From a checkpoint of a small image classifier: patch size [4, 4].
Rows from block 9 of a small image classifier, named by matrix and row number. Rows with one number within an expert belong to one neuron, the router's apart. Each number is 50 + 12 x the weight over its row's rms, rounded and kept within 0 to 99. All counts start at 0.
Before each expert's rows are labels from the 100 images, of 14976, where the router gives the expert most weight on average: "responds to" is what is common among them. Only what is clearly more common there than usual is listed. The data: capsule endoscopy frames (Kvasir-Capsule).
# router: router (model.blocks.9.mlp.router.weight, 16x256), inputs 192-255
# up: expert up (model.blocks.9.mlp.up, 16x128x256), inputs 192-255
# down: expert down (model.blocks.9.mlp.down, 16x256x128, transposed), outputs 192-255

# expert 11
responds to: finding: ileocecal valve
router.11:43 46 49 26 38 33 45 43 56 52 37 59 47 40 54 35 73 53 40 52 37 17 63 42 58 29 53 65 47 57 46 47 58 66 53 68 64 44 51 57 63 58 65 74 50 51 52 32 40 40 59 46 49 38 82 44 64 38 44 25 30 48 43 40
up.0:49 35 49 49 35 48 50 45 60 39 49 64 25 36 54 58 47 54 49 44 68 58 54 42 47 56 51 42 43 55 48 46 53 42 36 05 57 37 45 47 61 18 57 25 63 40 55 54 80 50 46 48 52 47 47 40 58 60 50 54 48 48 62 53
down.0:58 60 30 45 51 45 44 49 53 30 53 91 43 40 36 61 40 70 37 39 50 34 41 43 46 57 62 80 55 64 51 56 82 70 36 54 75 46 62 45 29 38 52 27 48 57 55 43 56 51 59 58 71 09 61 60 50 51 58 42 54 58 58 77
up.1:36 63 44 46 51 48 55 28 59 51 41 47 55 35 67 54 73 50 33 60 27 60 78 32 60 66 38 56 69 50 38 38 63 57 53 42 51 50 75 40 31 50 48 57 30 66 43 44 39 53 55 25 56 47 53 61 52 43 58 41 54 60 53 53
down.1:46 37 63 35 45 52 59 50 48 74 47 52 45 76 45 41 58 56 48 38 53 54 51 56 21 28 51 38 33 38 28 61 67 57 60 64 41 69 23 42 65 65 46 59 49 38 49 46 56 36 47 69 31 45 47 57 69 50 67 59 46 45 20 47

# expert 9
responds to: finding: ileocecal valve
router.9:51 54 44 42 57 39 52 62 64 44 33 48 38 46 42 30 72 55 42 46 44 46 46 49 52 53 26 58 42 43 56 45 59 59 57 48 47 62 49 27 48 29 39 62 84 50 37 37 64 58 61 54 45 61 43 67 42 67 38 42 45 43 49 53
up.0:42 60 47 65 59 59 65 53 44 51 74 36 71 67 61 53 47 59 66 62 68 75 44 49 30 62 58 31 67 44 56 62 49 44 62 42 34 62 44 49 44 48 50 44 42 31 47 62 46 57 47 64 61 45 31 44 45 46 45 73 59 67 54 48
down.0:62 49 53 54 72 74 35 41 27 27 67 56 58 54 31 68 36 59 66 39 52 48 53 67 58 32 60 59 69 70 51 49 31 53 49 67 72 30 56 63 54 60 69 55 26 61 73 50 55 45 34 55 46 66 62 30 49 49 50 48 32 30 54 46
up.1:60 31 53 57 43 50 32 39 56 67 57 69 42 51 52 47 50 53 70 53 50 46 60 55 43 46 42 35 36 47 22 54 51 49 57 36 47 65 56 40 31 55 70 29 44 34 40 54 59 42 55 60 49 45 68 50 71 38 41 46 41 60 47 38
down.1:60 44 55 61 56 57 57 47 49 32 51 47 54 67 53 46 63 51 40 50 49 52 84 64 47 54 61 37 42 49 32 70 45 46 41 22 38 45 51 04 45 44 45 40 41 45 47 67 54 29 46 52 51 64 42 50 48 38 57 45 25 41 41 38

# expert 14
responds to: finding: pylorus
router.14:29 48 53 45 56 63 56 55 34 41 26 60 36 54 51 54 55 67 44 64 27 49 57 64 40 69 30 49 35 44 45 42 42 66 46 54 45 61 69 71 50 43 43 61 72 57 51 43 25 58 70 37 57 40 63 46 42 39 80 48 44 61 57 59
up.0:47 58 69 57 50 34 59 54 48 56 41 48 55 59 70 31 60 52 80 53 49 49 49 41 34 68 54 42 43 45 46 45 74 46 54 39 40 45 29 44 53 39 39 49 54 48 40 47 41 47 50 58 52 53 44 23 51 42 32 60 66 66 25 67
down.0:50 41 53 58 53 59 50 53 49 58 58 52 51 40 46 54 71 60 36 84 41 63 66 56 60 59 50 65 45 69 27 45 31 37 35 55 50 43 62 56 49 41 52 47 50 44 51 62 37 66 58 34 46 51 54 56 62 37 71 40 39 46 67 41
up.1:63 43 46 58 26 52 49 35 64 50 42 52 38 37 40 73 42 26 50 49 56 46 39 54 63 55 50 50 46 59 32 56 47 48 58 43 59 41 45 61 42 65 63 34 44 39 45 57 51 35 45 42 45 57 42 49 56 55 31 34 60 33 49 45
down.1:28 58 54 29 45 54 69 38 29 66 51 56 61 60 46 56 64 60 45 41 54 52 30 39 39 39 61 39 63 51 58 51 51 58 56 53 43 54 44 55 48 61 27 61 29 61 47 24 30 28 51 66 73 57 51 52 48 40 60 52 60 54 23 41

# expert 10
responds to: finding: ileocecal valve
router.10:54 47 50 34 36 40 48 54 54 44 41 69 48 40 43 63 45 47 51 38 57 60 45 21 77 48 45 59 49 53 57 49 34 36 23 26 74 52 69 68 31 49 51 24 54 57 51 57 50 41 59 44 63 47 50 29 54 60 42 15 44 32 47 60
up.0:41 42 30 34 53 36 57 52 53 57 64 41 56 39 54 30 50 54 51 50 59 36 71 60 44 34 68 54 31 57 37 36 54 40 55 36 23 58 66 37 50 66 64 51 38 33 42 54 44 18 19 59 44 36 54 55 71 35 59 54 53 41 52 35
down.0:55 69 56 50 30 57 21 47 60 70 61 55 60 53 33 47 35 60 54 31 53 35 37 55 50 37 52 44 34 56 65 47 39 45 31 42 61 55 72 66 38 58 43 42 40 79 27 43 61 41 48 58 56 57 53 60 48 45 57 36 56 37 47 53
up.1:40 38 46 43 35 39 68 36 39 60 66 58 55 42 70 52 58 31 41 45 50 28 29 35 53 42 47 50 52 77 47 64 57 68 77 58 55 33 33 42 64 44 50 58 53 30 66 47 41 33 38 66 41 39 37 28 61 56 22 41 39 57 46 32
down.1:46 43 21 34 44 35 44 51 29 50 41 48 50 26 58 58 48 43 53 44 50 54 52 30 56 51 36 38 45 64 35 24 36 61 53 46 49 43 60 55 52 41 31 48 69 51 61 37 46 49 42 56 60 46 52 47 49 56 49 41 50 41 65 41

# expert 1
responds to: finding: reduced mucosal view
router.1:67 57 52 62 38 27 36 34 45 50 65 34 68 62 62 39 68 39 69 39 50 40 34 30 61 69 66 51 70 46 63 44 72 59 53 36 54 45 27 44 51 46 43 59 42 45 62 31 55 61 44 65 65 60 47 43 48 37 28 53 42 61 38 61
up.0:48 20 49 42 45 76 54 51 42 57 35 66 11 24 28 48 40 53 60 71 65 37 53 57 53 54 31 42 36 52 32 57 38 33 42 33 65 41 55 40 45 50 50 33 46 39 55 61 57 72 54 65 22 54 51 59 52 57 44 35 58 39 60 41
down.0:44 56 49 41 48 65 62 47 25 60 47 39 55 37 42 57 53 50 13 83 55 74 45 55 56 60 33 42 42 57 50 46 62 35 64 53 51 52 60 50 32 50 29 52 48 63 64 43 53 54 48 57 54 52 42 52 22 45 63 51 94 29 55 68
up.1:53 55 79 65 32 46 46 42 56 59 56 44 61 61 66 47 40 31 68 43 58 53 33 52 32 63 67 37 57 44 53 48 63 42 45 23 59 54 31 45 36 68 55 49 27 46 59 49 53 51 44 62 60 53 43 63 61 47 42 68 60 52 21 64
down.1:35 36 59 53 44 74 56 58 57 44 19 80 23 46 43 57 57 63 36 62 40 42 55 72 45 63 28 54 22 54 26 37 47 57 29 52 59 45 53 47 42 39 47 46 70 54 42 41 43 53 70 45 40 28 52 69 51 67 66 49 37 58 45 57

# expert 6
responds to: finding: pylorus
router.6:43 24 43 41 33 43 42 61 42 64 52 48 45 45 60 68 57 45 39 63 57 28 59 56 59 48 50 54 46 47 52 39 35 62 41 72 48 74 54 70 49 43 33 49 61 42 35 52 38 52 48 35 55 51 54 54 36 37 74 56 61 48 62 56
up.0:49 42 27 40 53 47 38 46 61 35 41 52 40 40 47 50 70 68 52 52 45 66 85 51 50 55 19 48 47 46 39 44 68 54 46 47 51 57 58 44 28 46 55 55 50 50 50 47 37 51 64 48 50 43 66 46 47 58 51 55 45 51 56 34
down.0:47 32 71 61 57 62 52 46 58 47 17 62 18 44 40 67 58 53 43 69 50 63 49 49 50 59 40 56 44 65 25 70 52 37 46 42 75 55 37 61 45 52 48 41 41 55 55 63 46 66 74 30 51 59 39 64 52 64 52 41 34 25 49 49
up.1:44 74 25 52 53 48 53 60 44 53 68 36 61 37 38 54 49 61 37 48 68 67 39 59 54 50 50 43 62 42 65 36 57 53 66 43 37 67 71 36 30 31 41 51 65 50 35 41 63 51 54 56 58 49 37 63 37 54 68 52 69 39 71 60
down.1:52 39 71 51 44 47 32 51 55 59 46 47 48 67 27 46 47 54 47 30 39 42 42 61 35 18 60 44 50 46 43 55 49 55 58 78 56 73 34 69 64 69 56 67 51 51 50 47 64 54 62 64 59 71 69 67 54 39 70 48 24 48 39 59

# expert 4
responds to: finding: reduced mucosal view
router.4:63 56 55 55 60 78 63 58 57 52 62 45 57 52 50 52 25 47 52 56 70 77 51 57 32 44 60 36 50 51 54 58 36 09 57 40 41 56 57 36 41 59 53 30 35 47 43 87 57 48 36 56 45 61 37 55 56 64 50 62 65 48 56 46
up.0:42 45 58 50 50 51 46 59 49 53 42 53 48 60 69 56 65 60 49 56 52 43 51 41 43 78 34 43 43 45 48 76 59 55 56 19 52 76 36 14 33 26 37 48 80 43 47 62 51 84 62 48 49 44 45 46 57 72 54 51 48 59 62 76
down.0:58 54 57 32 57 59 50 52 29 26 46 62 32 38 46 62 57 69 50 53 38 49 62 50 43 56 48 61 36 69 43 29 31 61 48 57 53 43 62 53 56 41 37 66 58 67 50 34 23 35 39 41 55 62 57 45 46 56 39 43 40 50 35 55
up.1:52 57 33 43 50 47 58 59 49 27 55 44 52 42 51 52 42 59 78 35 54 59 62 42 55 36 53 56 51 47 57 18 14 44 52 64 43 37 64 59 56 55 53 29 35 62 37 43 30 16 34 47 57 61 53 47 52 33 48 48 57 53 34 43
down.1:23 33 54 53 47 48 68 54 55 73 57 38 73 65 61 41 59 54 44 60 41 56 46 51 45 68 46 46 59 49 42 72 53 41 55 47 45 61 38 49 49 54 52 52 52 31 58 61 36 67 63 41 55 31 46 39 56 36 87 53 56 57 55 50

# expert 5
responds to: finding: pylorus
router.5:43 49 37 53 43 44 38 34 40 71 62 47 62 68 45 56 42 42 52 36 45 42 37 36 58 34 56 37 58 59 53 41 45 56 46 57 53 33 45 71 41 81 65 31 34 51 66 55 48 37 50 63 59 35 44 53 52 43 37 53 56 57 35 43
up.0:53 33 55 39 52 48 48 50 32 49 07 54 55 46 61 24 46 51 54 46 42 51 64 33 44 85 38 80 40 53 14 83 49 52 63 32 71 61 49 46 50 43 75 65 56 42 50 47 58 38 49 55 49 54 50 11 54 66 50 46 60 44 49 43
down.0:46 49 52 46 64 53 35 59 58 47 45 41 35 63 50 45 66 78 49 50 50 20 64 36 53 52 18 39 52 38 36 51 65 61 28 51 51 42 52 32 51 47 56 45 50 16 49 42 50 18 61 48 42 45 51 54 33 48 60 34 48 53 45 65
up.1:43 51 45 36 26 55 43 46 36 42 58 41 60 56 63 61 47 45 52 38 53 48 50 09 56 54 50 54 59 30 59 49 44 71 55 33 40 74 58 38 31 62 40 53 48 62 61 40 39 55 49 32 65 54 32 44 52 57 48 38 31 61 46 80
down.1:29 32 45 47 52 47 53 42 51 54 40 56 47 64 58 47 62 57 62 40 52 45 42 55 35 67 33 38 52 65 33 65 69 60 73 46 36 25 27 44 67 53 41 62 60 24 74 61 39 47 45 54 44 39 49 44 58 53 25 61 63 45 34 36